From a checkpoint of a small multi-label audio tagger.
Model: 1.8M parameters, arch convnext, layers 8.
Training: adamw at rate 0.0019, batches of 64.
Data: 26041 training examples, 31.2 epochs.
Rows from block 2 of a small multi-label audio tagger, named by matrix and row number. Rows with one number belong to one neuron. Each number is 500 + 25 x the weight over its row's rms, rounded and kept within 0 to 999. All counts start at 0. Numbers have three digits each.
After each neuron's rows are labels from the 100 clips, of 14976, where the neuron reaches its highest value: "top examples" is what is common among them. Only what is clearly more common there than usual is listed. The data: short read English sentences (LibriTTS-R).
# fc1: MLP up (model.blocks.2.mlp.fc1.weight, 640x160), inputs 0-159
# fc2: MLP down (model.blocks.2.mlp.fc2.weight, 160x640, transposed), outputs 0-159

fc1.119:496486509460519525508485508507464499531516470530491505469499542473457504479501511503496474490522535524468524529468532524492475493483530483429484487473493483516516500518520506511475484500417541500539515454482520479459550505506518483458503486462516508438516475473494500472474472527507502484513485530538492523482486525512527458521559513491501495540519496510515524558506511475483510489518483454460514518449520519517480521505477500480509500502490501529486510511513446509489496470540508
fc2.119:418481531497516471569438527492496519516473494511496520518527502488488512525508484474550499444500475477479560507463500515524502523503503482518482497456529512508518531508512507520554525478531492491492482566500503517451483517523475536500497491512497504517542508531532479455526495518498533469522502518506482512535496523539494513521479458499480535524492507434515479482498503513495498473463487507508512509506513472550513503486488506494490546502543503512492514487458486523514476475473512
top examples: the word "to"; the word "be"

fc1.223:500498520505476485496498514506450494486537513468529508475487512520518484515454516496518484528534517493462562527486498502482478463527517491483483535500563501478532506499484489510473515522501471519527452499516507504505479483471528531503494527453494551447508507491535496506492534540538497477561478501530447539528491535494515492472501452537488495520512492487496474513494479504482472464497501514480417473501537501479469529454465509483491523500475519517513483544502475516498494479534511
fc2.223:489477484508494533479454491538521508514501514505501484483505509449501541501496544515509474526457467450528489472516481475542495491481506543510484459471475473485506506503540478477540512429500483518502549505495498480511548537495481486486503522508451523461498498510499481520489496500501481482489469497482488540518466504467475519500486493463501480520485497479504511512533483454508470522483448505512532503477560516491495526450479492488469499501500482477452535498429463501525523462467486
top examples: the word "for"

fc1.609:506464525464499534544508463510477473500506504476516514536483578470526481493486515465502493503515528501502509539495503519514465478502487505463489517507477437533536479505503500527500484507506505539531486506473517509496520482497473557505477464520516490512543492496524469520454472505505502502490482481501509504492460480527502467512540538508496511502463503471516467501471500545492479436512482476449465541478470566536484521498485539505506477508513509494463499495510493548554479468523512
fc2.609:533544476509456527524486489521505466509479483522522539506516518457494478537524505498506519486492532509545533558520524551507557518507496522517465506461508486461474487486485472497496528520482492456513482491498530510501520440537464491511475551485534557491498495493523480514513477484465486491524490472503491464501493459529554515478522521486505477516510548529514506521499523529502477509488488501545519494472538475483495554508535498503537501473533466490510484463504475460512476500516508
top examples: the word "do"

fc1.297:526432502493531498485495505477475493496488473493494533484489512483496499528499495497511537499524535485525500499521482513492462508488474527484523561490541513496519530503485506524492542511499529503541471475463477501522505536466482510530535468470501512505516540508513502491457512547522518444527461519503510536557470470499564527485528488542492486512536477494500488519460476513474495480450471526487520454506489538499482555444479491499474512507446521468494489499496471517510494510527485
fc2.297:515482485478486544452500520472559484491483532542514513464496476485500502523497484487464463521526478509462514489492486526514531524463499452482538464482481495487487550509517510486481538500478488498523522482510534488511501504473513473487491441477519510515558469512492517475524494462491479495515500493470528502533530491544504517506450502493506462529482491529505512505517510461478532481495415510514534529506507530518469503450485539507525473478454523478533503494487448522485499521483513
top examples: the word "for"; the word "from"

fc1.398:542483517504553484504501508512487469457475498491468497465528521512515526502487546468542517526474486530538510504473495528448505498471528526482505548522506494544510471494512531503494536494480441548486448474484465441444527510496500525466464484487468488497456527475534498512487517569534511494496507497497494476493513468507496502526521518548482509487480518462477493497505491510491516461472493491507483499516489531490472536500466534507462474487510509506502529523528513525530541480491500
fc2.398:487473481524494468472510452537513436494451550524490490483496516495472495528538471502469480533476490471481517535496493514460499554493461471536483533509497494492507485502513521439551470510506503485484478486490485524517453475499516518505475461457498495515477533498548497514527492466477497512476464524539492487515506482505469487526470525520511468500538509506519500508476529474460491522526466511515465503514524525490503504503488512459498550520477459438488514511487482465473484479540508
top examples: the word "not"; the word "did"; the word "do"

fc1.113:492507508445540489482499491495460531508479523461530476476508544498509508459488502487529520507479495529535479538454529543434480507480513530452497525482506494489488498506490519520510486522464485547547489484483510467502517541505471555521511472504458497495477524486532495552480501527521491543513474513511490449480486479528526439511493490495479492507508472467471496506498502514444496504503536501463457514511510504499520524483512539479514474486490557472502534495521495535537503511526491
fc2.113:528446503506451531496468452523526523495461500500477437540543485481473500491515446480492453514493475502497511515525495538492455506517516505513448441501447474497486471469465490510528477497453531496513518502480487525533508458524491475449494464491514524508499564491498523472503499490469503487477462512514503515469511506529504511495474471499488522511547518525510472497528507509476510493501501501509501485482467467506478535478527507501493521495542497461543459525475493486540505475490516
top examples: the word "not"

fc1.29:523512499481520480495477496500521526500494486490509488510490516487444559495438480448489496501492524567513500513512500494492466491569497492490479499508490461558511505494493503487528493453520483541448489525484474500521491484496501489512504505514476512518496482514530483490479489524531502456513507453526483517503535485545491484461509502483494528503520508440522520511531517466513494518492528448550495489528470499513529548505493498461432512496458491543500523493528494480552462500518503
fc2.29:506496521482497566487523530477543459532490496520570508515508463493496502509515484486499492460543463489525500501520509543475476489500453486531470530495532515485502508484475517510478466522488492470522520482551542518495511489519507507497521497490461488560490519523511480498506501487503519502490473505478509458474524513469494579455503520457480479472468495471486507497513494492522509524459495497546494509485473551504544465481515499536491529479494559521501486507473520535498462510531476
top examples: the word "looked"; the word "he"

fc1.494:483493521516492504554457512511473525518493504501512495542505558528514482513441491501501517456493526550558479507480488502483495452488527517505468537468491510514494503480515452519512476544514496544493459499496525455435483479511494494529473479475479507495484537500506473505490484496492491475514505493496484505488521506467475449526520470524500500508516494420507524454490507471467526517529526510518474504518508502535467499495528463535486489483494533524500514497486423518514504522491533
fc2.494:473475490543473465536496479457470496508506515508482505489468476514497523518513494492491417476527525466475498498479489528515500499455495572545519458504570466506525484475525496543499538500516519472458471538499552458498476496451495479480520474520484538483490505499481481501532525498512473511539480496488507484519499520510512472498454527499485523481483499497523494503524518451528523505516463525526481518524482516500503494513477445536510532516498485477510522492506548520497501502465495
top examples: the word "not"; the word "did"

fc1.627:512449510479497544447497486499496481512510481480521494516521493500503485469477496437519511510514521481510508537514523546483498507476513507481453515503493449478521480486490508530507478505503461573536446501483450493532504506546466529495498511530517488497535457516497487517484451528564498476505481516541495520511490500497482472495537538504534496499518503493508502530455483536455458499488504491485468506499493501501451532462501507519523475520480549488535503488510469509520501497551465
fc2.627:517521454476483491462463508494521462515507531477539475519523468497479532520522481510507509469491494505512490497475478497524501515510505518472481463463483465500511499501494443511479467510506512505514505449493510483502470476523498469479489506494470480510486487494433515474467525502436484505469468504544519516475500489511519501456492482532467534484508526524478498475495554476480494493513497510513491514422542513528487494516514483475508514525511484472571419486509522469458474483491481
top examples: the word "do"; the word "it"

fc1.277:515506506518533491505491496485476520542532459496481493473547545506517494475503518470555493473537517553527483554448514537499499461483505525478457543527489484513517491511485484515484490499467494558529476489476520485458503521506439497481436495502477485494474501473513522517468487513468511497496499498524542521491529495489484436546487525506506492472497508474522519492482540511515470504486526479481476504539499507546474529504507487506464465448510496505469529510482506513518468504518464
fc2.277:509505510498451495481475509483494501533491555488505514468522546476502457505481479520482503446491541542489490478531470497481521500484465534494506495504501484511507506527499491465506518568488501475455465496518477512465491444488524513484478516501529549514500461545501467497508561517522478531516455497515495486509529491565477506489522549487496523492500546520531496513529510445545491505521499506491457512490504491524489516470508491449499534531519466495490539518494482521517516526490533
top examples: the word "not"; the word "did"; the word "he"

fc1.42:504511526463497473508494483481445499496522487477552516514512497491495512506461520450505485524510515513524542515525464497521506486489528477494478509493548518515476547495460517491516498500499465508574508523491439544525509507501469523492502502493512510489486472456525505480492463499546520546553478523510509522514526495505480438465499457496500512466527475502487496512488499548499516476520528465521479502489499510510480514494432528495473487516468481511477475508535474519516457473563519
fc2.42:506512518501491516457496449481513530486496510503464495463507537496505542509511472491545496522484551534476505514477484499534516483504505495474481460463502547479556481468476520515508536476523535544482518491515543507488550501505518459537499474508479450445523529505507484482526490503495503536473501514497479493539491447554496501501492488522463501490561537499528492513523514497509496476489508533517474524498487502504527582469496489486505503518503499517470455506499495519534477471530528
top examples: the word "for"

fc1.114:507504566500528501494506524484524468460501493487496499505534518477440488494452495482510487472485522542502508493507514480471455523512494471522467466535471499532496518495530477521511513487521519527476484522482512471517524516497538499476460488491463496537496549485517484500494528546525496460499472499522503537485530442557472497476497473493514564505515510436516497534520512474504465504486520460529494478523480489503528499502483513497475496484470497474487535549567514491517467478514523
fc2.114:469498499470468559463521551537535453514475504513519483507491505514475512518557514503487503494502486511502531507499553481533452550521477475529463528457490494515493525480517470539543538534494519477534537501526562506532478448483491492494516484485470519509494468505508500497469520505502509493508510521514504506494531499494517552460478518471504521485497496500532463498553486488546505496474477501544513504516490491547532498465524499501503486502468556505514518478487528523514468487528476
top examples: the word "looked"; the word "at"; the word "look"

fc1.595:512478477482500484529491507467471481465509484475510515492520495494472539523507491483537504532518510558533510526506482476518471484523491520485504536507554503502494483482485489495499512471477476520502492507491467515515501501509480495542541494483465483519520494493515527474485548506486517505541530513524543507567520507464555452468511466490481502465469438511487476563473509514456486512470504491479502463507527491527479548480474494525500486535446538460483506493540470502540478514509464
fc2.595:514516485536499509471471485478536530531506506504495496473509504503487538459496443482507478490511541513478512508511528542525502515480485478479481501468451486501525522491520509482440503541517497522510452465520531510480488489478541496530489445476514494497489477532473508499520503518548503513484487516522470496555501473513510491544488550500490488495529502550509500540549556479570541486473464484510541520502529490511520534485519488498534494533491548518487475494511507517517495505547501
top examples: the word "for"; the word "from"

fc1.436:500490477463491494480473520498448515503487481479528497472512500527476525504486503489508481454511520548491581537492455489465493484517494526484508503485543498492554525493515453508523506513478421509488524534489466502497534478521540475514514495527504510491518517478502522502430538493537508505549485493504484497518514506493539436470505484484486534510487499501519512532500493514479524519502511481516465496506503502528512515459456529526509491541459507455498505502528502464492445471527492
fc2.436:527493529425468496496518482496528528513518492486467507483537504504477497507483500494540505523502555500504496458529473494521519501536502494498501479509478514464554463510495490458514509530465481512471472490484509544491531486531505469533484499495463512518494539554486498525527505493463545497494498558517516532524525486482493568445475520481464456467566522521512512498496491505510497510502485515536520501492522473489503497489467519476489535510506472507491505527456562509522498470515518
top examples: the word "for"; the word "the"; the word "a"

fc1.403:527458533500493536519469514529484490503479460502530487528520530514512453483476500500491490464528551516542504561470512510491487476486488512488494527491474478527517513498502486497520451524496537534513483509473466462499548474492436493547460470536468479537526528480498509539472494469462496506498514496518501527516503470473467432520488543514497524510509469443535502491466537487479492478528531514479509505506493523517490510521474507531495497467496527498447499469513490484515526502490493
fc2.403:513502499536420480461474477502537511540475506508524494499486469484518482502543529531488495462536564493504483521496523536518552475501529536554503467473528513469500478475546452510472497508523477495476493485475528470486514485461497450502522494516466507491508473487466469488543454504516507517551463534496480529512502480502525481506503491475478494518445488491523482506530530482484473464520499518505481481526542476508511516526476454476515517489493504466510510502500507535496504487468506
top examples: the word "do"

fc1.74:528523509500481468524489483493455494487512496464520524526473520483496506524497527468513501522519527528538525516527486493507480467503528509489462532509564503513487487502474496544538510460485466518516529495503489548504535519515477506507507489483525513480499482495504492502516508483484518515522496514514496492526507497485521445467530476475518520481468481502491469538464519516494498457491495446438513506502503478533509553485408550490505496539440511464463479527559475503489478499516502
fc2.74:501549520540478505460516479443538528529537528505463504472479528521504507476495470493586495462509553515510514491500494487570513485459500485483485500494458502484526520481472495504469511514506492538491483466525518530495529507499546480526505519478488496492516522504507512510507503507498491482505492501475510488546532450531523503521530501492505503516499479539529466526575513470562493491479518475503513510472507523484514552498491454495518535534510533519488526519516486501522493488539492
top examples: the word "for"

fc1.558:464511515488519532479530529517445500545475476480487526499508513488465520530486483477475453531530524509494493538522483495475494476486505512514498504468530436517500523498473461468492444500466514515543446483489513459489511541561505529484496513503527529476481518493540464498496495504508506464508488514499506499503489498509518495491484501529482518488505476478512484516502473548480457477519520506496453516473491520520466524494510465469520498472486529560481525498530509533497536529583509
fc2.558:519465526499501439475484497537468491480510526487500498494502480515482537523522500472500476507502483461463472554508507491482525447521504505436496439458460501538484526502475490534481498500510545497501509450490504509468472460499475479529506504507486527513544497504505513496506437497464503529488497504485498539475485489514489484532529437500503500468539494467499508495515492486475532500478541507464487523497491506494471483472459514519509529556463477482549462494532472473489522479491483
top examples: the word "not"

fc1.363:529496507528538454504526526491493538468463507508489514492533497511492494467505538458534475510474478538486516510457532501510509492470491529482496513503546498513512484522512476494477483512481465571533430478423474447488479490508507512458459505487455510509489544506539509533497504527495505506499522531564527500522503483489520475517507501515492498483531490467505492499503510546479498462490524465483478499499487520517503547480514476475491501458490539479491510490497524502496530472538458
fc2.363:473517528508491461497508482503494500481488516513496469486542504497488476502504535523492506501486473469452523502473528497482524517475455423534507518527483462498487529485501519491566523510469513463476461484542502476490485508433519524490475519483510533520525503481524463492484506525462543489502477476528473492444518517522502478517524500507539549504540545476542494469502505458504509480515463514488454466471526506488492504507524499484470509544511515506500551519541484523511521494497529
top examples: the word "not"