Weights of a small multi-label audio tagger: layers 8.
Rows from block 5 of a small multi-label audio tagger, named by matrix and row number. Rows with one number belong to one neuron. Each number is 200 + 20 x the weight over its row's rms, rounded and kept within 0 to 999. All counts start at 0.
Before each neuron's rows are labels from the 100 clips, of 14976, where the neuron reaches its highest value: "responds to" is what is common among them; "loudest band" is the band of the loudest frequency at the time of the peak. Only what is clearly more common there than usual is listed. The data: short read English sentences (LibriTTS-R). In brackets: how many of the 100, against the usual share in percent.
# fc1: MLP up (model.blocks.5.mlp.fc1.weight, 640x160), inputs 0-53
# fc2: MLP down (model.blocks.5.mlp.fc2.weight, 160x640, transposed), outputs 0-53

responds to: the word "it" (100 vs 12.4); the word "is" (69 vs 8.5)
loudest band: 250 to 500 Hz (38 vs 10.3)
fc1.50,206,159,155,156,210,192,170,165,175,218,221,198,206,203,203,222,215,193,200,197,183,196,215,225,204,169,225,201,170,222,228,237,208,218,221,235,183,173,174,185,200,233,195,184,231,241,218,189,224,225,186,192,194,214
fc2.50,163,191,163,187,199,218,214,179,190,176,178,219,232,235,196,257,214,149,169,201,228,218,221,195,189,195,198,192,204,186,179,212,196,178,218,169,190,163,197,198,206,171,211,186,175,228,229,198,186,186,190,166,196,185

responds to: the word "was" (97 vs 9.7); the word "it" (76 vs 12.4); the word "a" (29 vs 12.4)
loudest band: 250 to 500 Hz (41 vs 10.3)
fc1.621,206,187,210,174,257,192,185,184,192,200,204,213,217,201,190,209,238,163,204,154,211,212,209,211,210,183,207,212,198,200,205,215,186,222,212,219,204,163,226,184,214,208,225,176,202,211,220,213,188,191,218,157,215,183
fc2.621,203,199,190,214,189,239,161,217,180,249,191,210,177,201,207,208,185,191,192,186,267,197,177,208,206,196,187,245,195,154,207,217,177,209,209,202,192,219,208,195,213,209,175,232,230,225,216,219,199,208,182,224,231,187

responds to: the word "be" (87 vs 4.6); the word "will" (39 vs 2.9); the word "would" (37 vs 1.8)
loudest band: 250 to 500 Hz (36 vs 10.3)
fc1.591,198,226,223,156,246,204,191,223,190,224,184,186,191,176,209,199,193,162,206,193,178,170,160,204,212,167,182,228,206,205,201,172,220,213,167,248,163,200,217,223,188,234,213,200,220,184,218,208,227,208,197,198,218,203
fc2.591,181,199,173,178,210,190,224,174,218,161,219,199,181,188,195,215,171,161,212,231,208,190,241,212,200,240,176,181,180,195,219,199,219,207,182,154,202,186,226,224,191,184,174,204,199,161,209,218,198,206,208,207,219,154

responds to: the word "of" (100 vs 9.7); the word "the" (69 vs 25)
loudest band: 250 to 500 Hz (31 vs 10.3)
fc1.449,209,203,166,206,221,185,211,218,159,238,195,204,173,207,180,203,184,205,199,222,206,181,143,188,201,237,189,225,175,182,181,195,187,190,180,240,200,192,218,214,236,244,204,172,203,224,219,201,220,172,197,206,197,226
fc2.449,185,203,191,235,176,189,232,210,189,225,221,202,207,193,215,192,198,196,247,210,194,227,179,216,218,162,183,206,240,231,187,229,194,209,211,169,182,227,180,177,200,172,185,190,191,227,200,197,243,184,212,196,164,183

responds to: the word "was" (98 vs 9.7); the word "it" (57 vs 12.4)
loudest band: 250 to 500 Hz (38 vs 10.3)
fc1.298,205,171,211,171,210,230,190,168,184,219,185,222,226,180,201,210,239,207,168,210,144,212,173,211,188,212,201,238,184,183,207,187,184,213,203,211,156,186,211,200,184,188,205,178,215,183,199,214,212,200,245,180,197,199
fc2.298,179,171,187,212,226,180,199,198,170,196,181,231,226,210,221,191,222,220,159,202,184,182,222,198,208,192,241,209,212,186,251,180,198,206,228,183,207,182,191,184,180,196,181,175,210,204,198,212,212,224,211,226,190,186

responds to: the word "we" (97 vs 3.3)
loudest band: 250 to 500 Hz (33 vs 10.3)
fc1.499,220,162,178,203,255,207,156,190,190,206,183,179,186,190,183,236,207,198,218,197,179,216,181,206,215,188,223,223,182,210,199,200,196,222,229,210,198,200,209,206,191,222,211,179,194,184,206,187,226,212,214,213,197,202
fc2.499,222,209,211,234,201,192,186,178,214,193,221,220,232,217,205,188,216,236,191,189,195,204,194,191,201,194,160,191,211,237,154,198,226,225,230,169,244,178,239,216,178,169,222,205,190,185,228,215,215,221,174,205,174,190

responds to: the word "about" (69 vs 1.7)
loudest band: 500 to 1000 Hz (33 vs 5.9)
fc1.322,197,231,200,195,171,189,198,196,171,216,244,199,178,167,185,183,191,154,194,215,194,199,221,203,200,207,241,215,218,179,187,207,206,181,170,180,188,203,188,226,208,198,208,214,207,203,194,202,195,190,236,183,208,232
fc2.322,179,211,174,198,227,220,195,191,167,196,195,203,174,176,225,243,235,198,231,189,162,188,199,213,221,204,231,222,226,177,213,192,159,215,177,215,205,221,200,204,188,198,183,227,192,195,186,227,222,191,176,203,185,182

responds to: the word "be" (82 vs 4.6); the word "to" (50 vs 14.5)
loudest band: 500 to 1000 Hz (25 vs 5.9)
fc1.267,233,217,185,209,245,217,190,176,197,201,201,183,227,165,195,186,220,200,203,230,214,211,229,183,193,216,208,203,225,204,224,186,190,207,205,252,201,156,187,179,214,203,211,207,179,197,219,195,216,213,209,217,204,186
fc2.267,182,225,245,182,182,196,193,197,179,175,209,190,205,168,204,166,198,210,216,201,159,207,200,211,201,207,193,206,224,197,208,198,168,163,205,175,200,176,215,145,206,231,184,201,193,168,220,203,191,186,218,192,239,221

responds to: the word "it" (96 vs 12.4); the word "was" (58 vs 9.7)
loudest band: 250 to 500 Hz (29 vs 10.3)
fc1.432,184,198,227,170,213,210,193,173,190,223,173,187,199,192,197,207,216,205,208,178,190,167,173,165,176,169,223,188,220,177,207,211,217,183,189,215,193,188,162,204,224,232,223,233,188,218,228,207,195,210,199,191,201,188
fc2.432,168,199,189,204,198,192,207,173,205,214,225,216,224,188,192,229,169,163,167,201,225,198,162,222,198,165,180,238,163,177,191,223,212,229,208,170,195,192,205,210,186,211,156,208,217,210,254,188,199,238,205,189,193,219

responds to: the word "but" (58 vs 4.6)
loudest band: 250 to 500 Hz (32 vs 10.3)
fc1.541,211,219,179,210,242,178,191,214,170,195,204,191,235,168,188,239,198,218,208,196,181,236,170,204,197,175,195,218,223,171,204,182,198,212,184,188,182,195,222,179,257,206,200,216,199,182,205,188,213,199,207,190,204,182
fc2.541,150,165,160,209,150,181,172,167,194,199,220,191,207,190,233,188,192,198,197,255,206,211,181,199,200,170,206,175,204,214,182,203,214,195,212,187,195,215,188,203,199,229,224,186,209,197,200,168,193,196,195,196,197,199

responds to: the word "it" (38 vs 12.4)
loudest band: 500 to 1000 Hz (29 vs 5.9)
fc1.481,193,188,213,199,200,201,190,201,199,191,191,219,229,205,190,160,229,211,201,205,197,199,212,140,208,196,222,233,223,183,175,220,189,231,221,229,194,175,204,179,180,195,209,193,177,220,207,234,224,195,219,211,206,183
fc2.481,239,194,165,220,208,195,203,192,188,184,186,221,184,216,205,210,211,183,193,202,232,214,228,185,229,212,198,200,187,184,200,193,186,188,210,192,199,183,213,203,180,166,196,211,224,200,232,219,179,206,171,212,225,191

responds to: the word "all" (32 vs 3.7); the word "like" (26 vs 2.1)
loudest band: 500 to 1000 Hz (34 vs 5.9)
fc1.346,205,180,160,184,251,200,202,193,222,200,173,210,215,196,169,200,205,217,195,189,201,245,188,248,209,189,210,226,224,204,181,223,193,182,193,201,198,205,191,210,199,198,187,191,179,188,195,212,204,185,184,183,169,239
fc2.346,175,227,185,189,200,236,235,209,207,212,187,199,185,232,193,185,193,207,222,201,247,241,173,167,196,210,200,190,220,184,218,193,216,195,188,234,174,205,216,208,205,218,197,201,223,209,181,201,160,217,230,176,194,198

responds to: the word "there" (38 vs 3)
loudest band: 250 to 500 Hz (29 vs 10.3); 500 to 1000 Hz (28 vs 5.9)
fc1.53,186,195,202,223,201,219,196,216,202,192,193,211,216,187,202,191,222,189,216,221,200,192,174,210,207,212,186,203,230,212,180,203,186,193,177,206,210,195,194,213,210,184,180,214,203,186,190,189,235,206,202,176,193,217
fc2.53,205,189,223,210,221,196,202,194,204,174,212,161,215,238,204,228,177,224,172,170,149,218,187,244,197,214,182,215,212,218,185,220,216,210,193,218,260,158,189,211,207,195,219,194,209,160,203,219,220,196,224,167,190,203

responds to: the word "of" (55 vs 9.7); the word "have" (27 vs 4.3)
loudest band: 250 to 500 Hz (31 vs 10.3)
fc1.151,173,208,198,155,197,205,213,212,203,194,182,210,202,213,197,177,212,206,183,190,177,211,195,198,214,184,214,224,206,224,201,164,206,195,218,173,170,229,183,198,163,206,209,217,194,172,197,243,185,193,247,224,217,214
fc2.151,219,199,223,201,166,211,212,213,210,240,247,218,208,166,209,191,187,248,205,198,200,188,215,222,204,188,173,190,186,192,206,212,205,213,200,225,203,257,243,208,182,187,196,182,176,218,188,198,226,185,168,181,182,196

responds to: the word "of" (27 vs 9.7)
loudest band: 500 to 1000 Hz (27 vs 5.9)
fc1.14,203,208,223,200,210,180,194,216,210,183,165,208,184,193,193,171,183,225,176,202,216,218,226,223,181,196,231,190,179,224,211,178,199,231,197,215,195,197,203,192,202,177,183,181,171,176,189,202,191,185,247,178,217,209
fc2.14,215,240,209,225,218,216,178,188,168,198,203,190,207,208,202,236,198,200,242,194,199,211,191,185,181,165,232,206,199,214,192,215,191,147,197,190,211,180,190,214,170,192,172,195,199,224,215,180,196,210,210,205,299,219

responds to: the word "was" (93 vs 9.7)
loudest band: 250 to 500 Hz (37 vs 10.3)
fc1.39,218,196,204,196,199,197,184,215,195,173,200,208,213,184,182,227,224,193,183,203,201,235,183,210,231,209,205,209,217,205,203,211,202,200,184,222,162,183,224,200,197,194,183,191,208,192,215,229,218,219,207,144,201,213
fc2.39,179,168,199,215,220,202,200,214,202,202,219,192,183,136,224,236,217,186,241,196,197,175,186,206,169,192,168,209,199,196,186,212,186,240,186,211,199,215,177,205,240,212,221,202,177,220,211,213,175,186,190,225,167,184

responds to: the word "was" (38 vs 9.7); the word "were" (30 vs 2.2); the word "that" (27 vs 7.1); the word "there" (26 vs 3)
loudest band: 250 to 500 Hz (40 vs 10.3)
fc1.585,206,219,236,169,190,187,188,212,192,190,184,189,208,220,218,216,236,190,190,199,231,228,156,159,219,193,225,215,192,215,216,191,202,208,196,212,167,178,217,185,225,199,207,173,177,181,204,213,187,223,231,171,185,235
fc2.585,232,154,204,173,214,255,177,196,212,213,198,228,217,186,211,223,240,182,170,190,182,191,177,201,193,202,208,182,202,206,185,196,200,217,206,190,163,219,214,206,211,200,191,238,187,199,205,204,179,193,184,212,190,187

responds to: the word "was" (56 vs 9.7); the word "it" (29 vs 12.4)
loudest band: 250 to 500 Hz (44 vs 10.3)
fc1.216,207,214,196,151,201,204,168,236,165,201,184,190,229,136,227,180,207,200,169,192,180,219,197,186,150,202,187,241,177,183,177,188,214,195,180,208,175,192,170,176,203,227,200,209,176,212,246,199,180,239,201,165,211,210
fc2.216,163,219,205,211,164,215,205,200,213,181,166,217,170,197,205,194,200,218,197,186,192,240,238,204,250,193,185,199,183,191,224,201,182,185,198,208,179,189,217,213,233,221,220,204,196,201,202,197,214,200,206,191,198,232

responds to: the word "it" (100 vs 12.4); the word "was" (64 vs 9.7)
loudest band: 250 to 500 Hz (37 vs 10.3)
fc1.199,203,184,202,192,261,194,179,175,180,235,213,181,187,183,211,235,214,164,198,180,208,185,229,218,190,187,200,222,202,168,212,216,240,206,216,234,168,193,203,202,213,249,207,190,225,231,189,184,222,233,205,188,197,202
fc2.199,204,193,195,171,183,196,205,198,170,187,183,215,219,223,210,228,195,154,187,222,235,207,198,194,220,184,186,183,205,208,193,229,207,179,199,178,200,182,206,219,221,173,209,185,177,209,241,188,195,226,187,176,199,212

responds to: the word "here" (91 vs 1.4)
loudest band: 250 to 500 Hz (51 vs 10.3)
fc1.560,215,198,176,216,213,238,208,228,213,186,192,216,208,150,208,218,203,207,213,230,154,209,197,209,199,213,190,195,186,161,189,218,198,209,211,241,201,206,168,206,169,202,170,169,220,154,174,209,196,243,241,196,206,225
fc2.560,200,208,235,203,201,162,229,241,229,175,186,193,194,234,188,224,178,256,208,180,182,165,176,210,197,190,205,192,202,188,200,205,186,215,213,193,199,207,191,185,229,179,230,198,201,196,205,171,169,212,194,193,193,167

responds to: the word "of" (40 vs 9.7); the word "quite" (36 vs 0.5); the word "course" (30 vs 0.6)
loudest band: 250 to 500 Hz (34 vs 10.3); 500 to 1000 Hz (25 vs 5.9)
fc1.573,197,194,164,190,192,205,211,156,185,194,182,229,217,164,157,201,197,212,214,227,210,203,209,236,210,170,214,240,173,199,232,191,206,208,214,197,201,196,228,185,177,220,190,198,210,203,172,184,213,184,212,167,210,202
fc2.573,183,205,187,180,224,209,201,208,163,204,186,213,207,168,214,207,219,167,198,214,174,187,183,208,208,185,176,228,189,229,198,181,226,218,224,158,207,202,175,212,208,188,188,190,182,196,211,184,250,148,213,211,155,233

responds to: the word "all" (42 vs 3.7); the word "an" (26 vs 1.4)
loudest band: 500 to 1000 Hz (36 vs 5.9)
fc1.304,259,198,205,198,191,226,203,209,204,228,215,195,202,173,222,201,193,180,156,195,186,182,223,214,181,173,210,221,187,214,178,216,215,218,163,236,184,191,206,193,201,196,200,170,188,203,211,243,199,166,214,210,207,194
fc2.304,167,215,243,183,195,221,200,179,222,181,210,193,166,195,191,251,186,181,207,209,198,213,212,211,218,155,189,182,199,212,196,222,206,224,175,193,205,205,202,206,212,223,209,177,177,213,197,205,233,175,208,194,175,187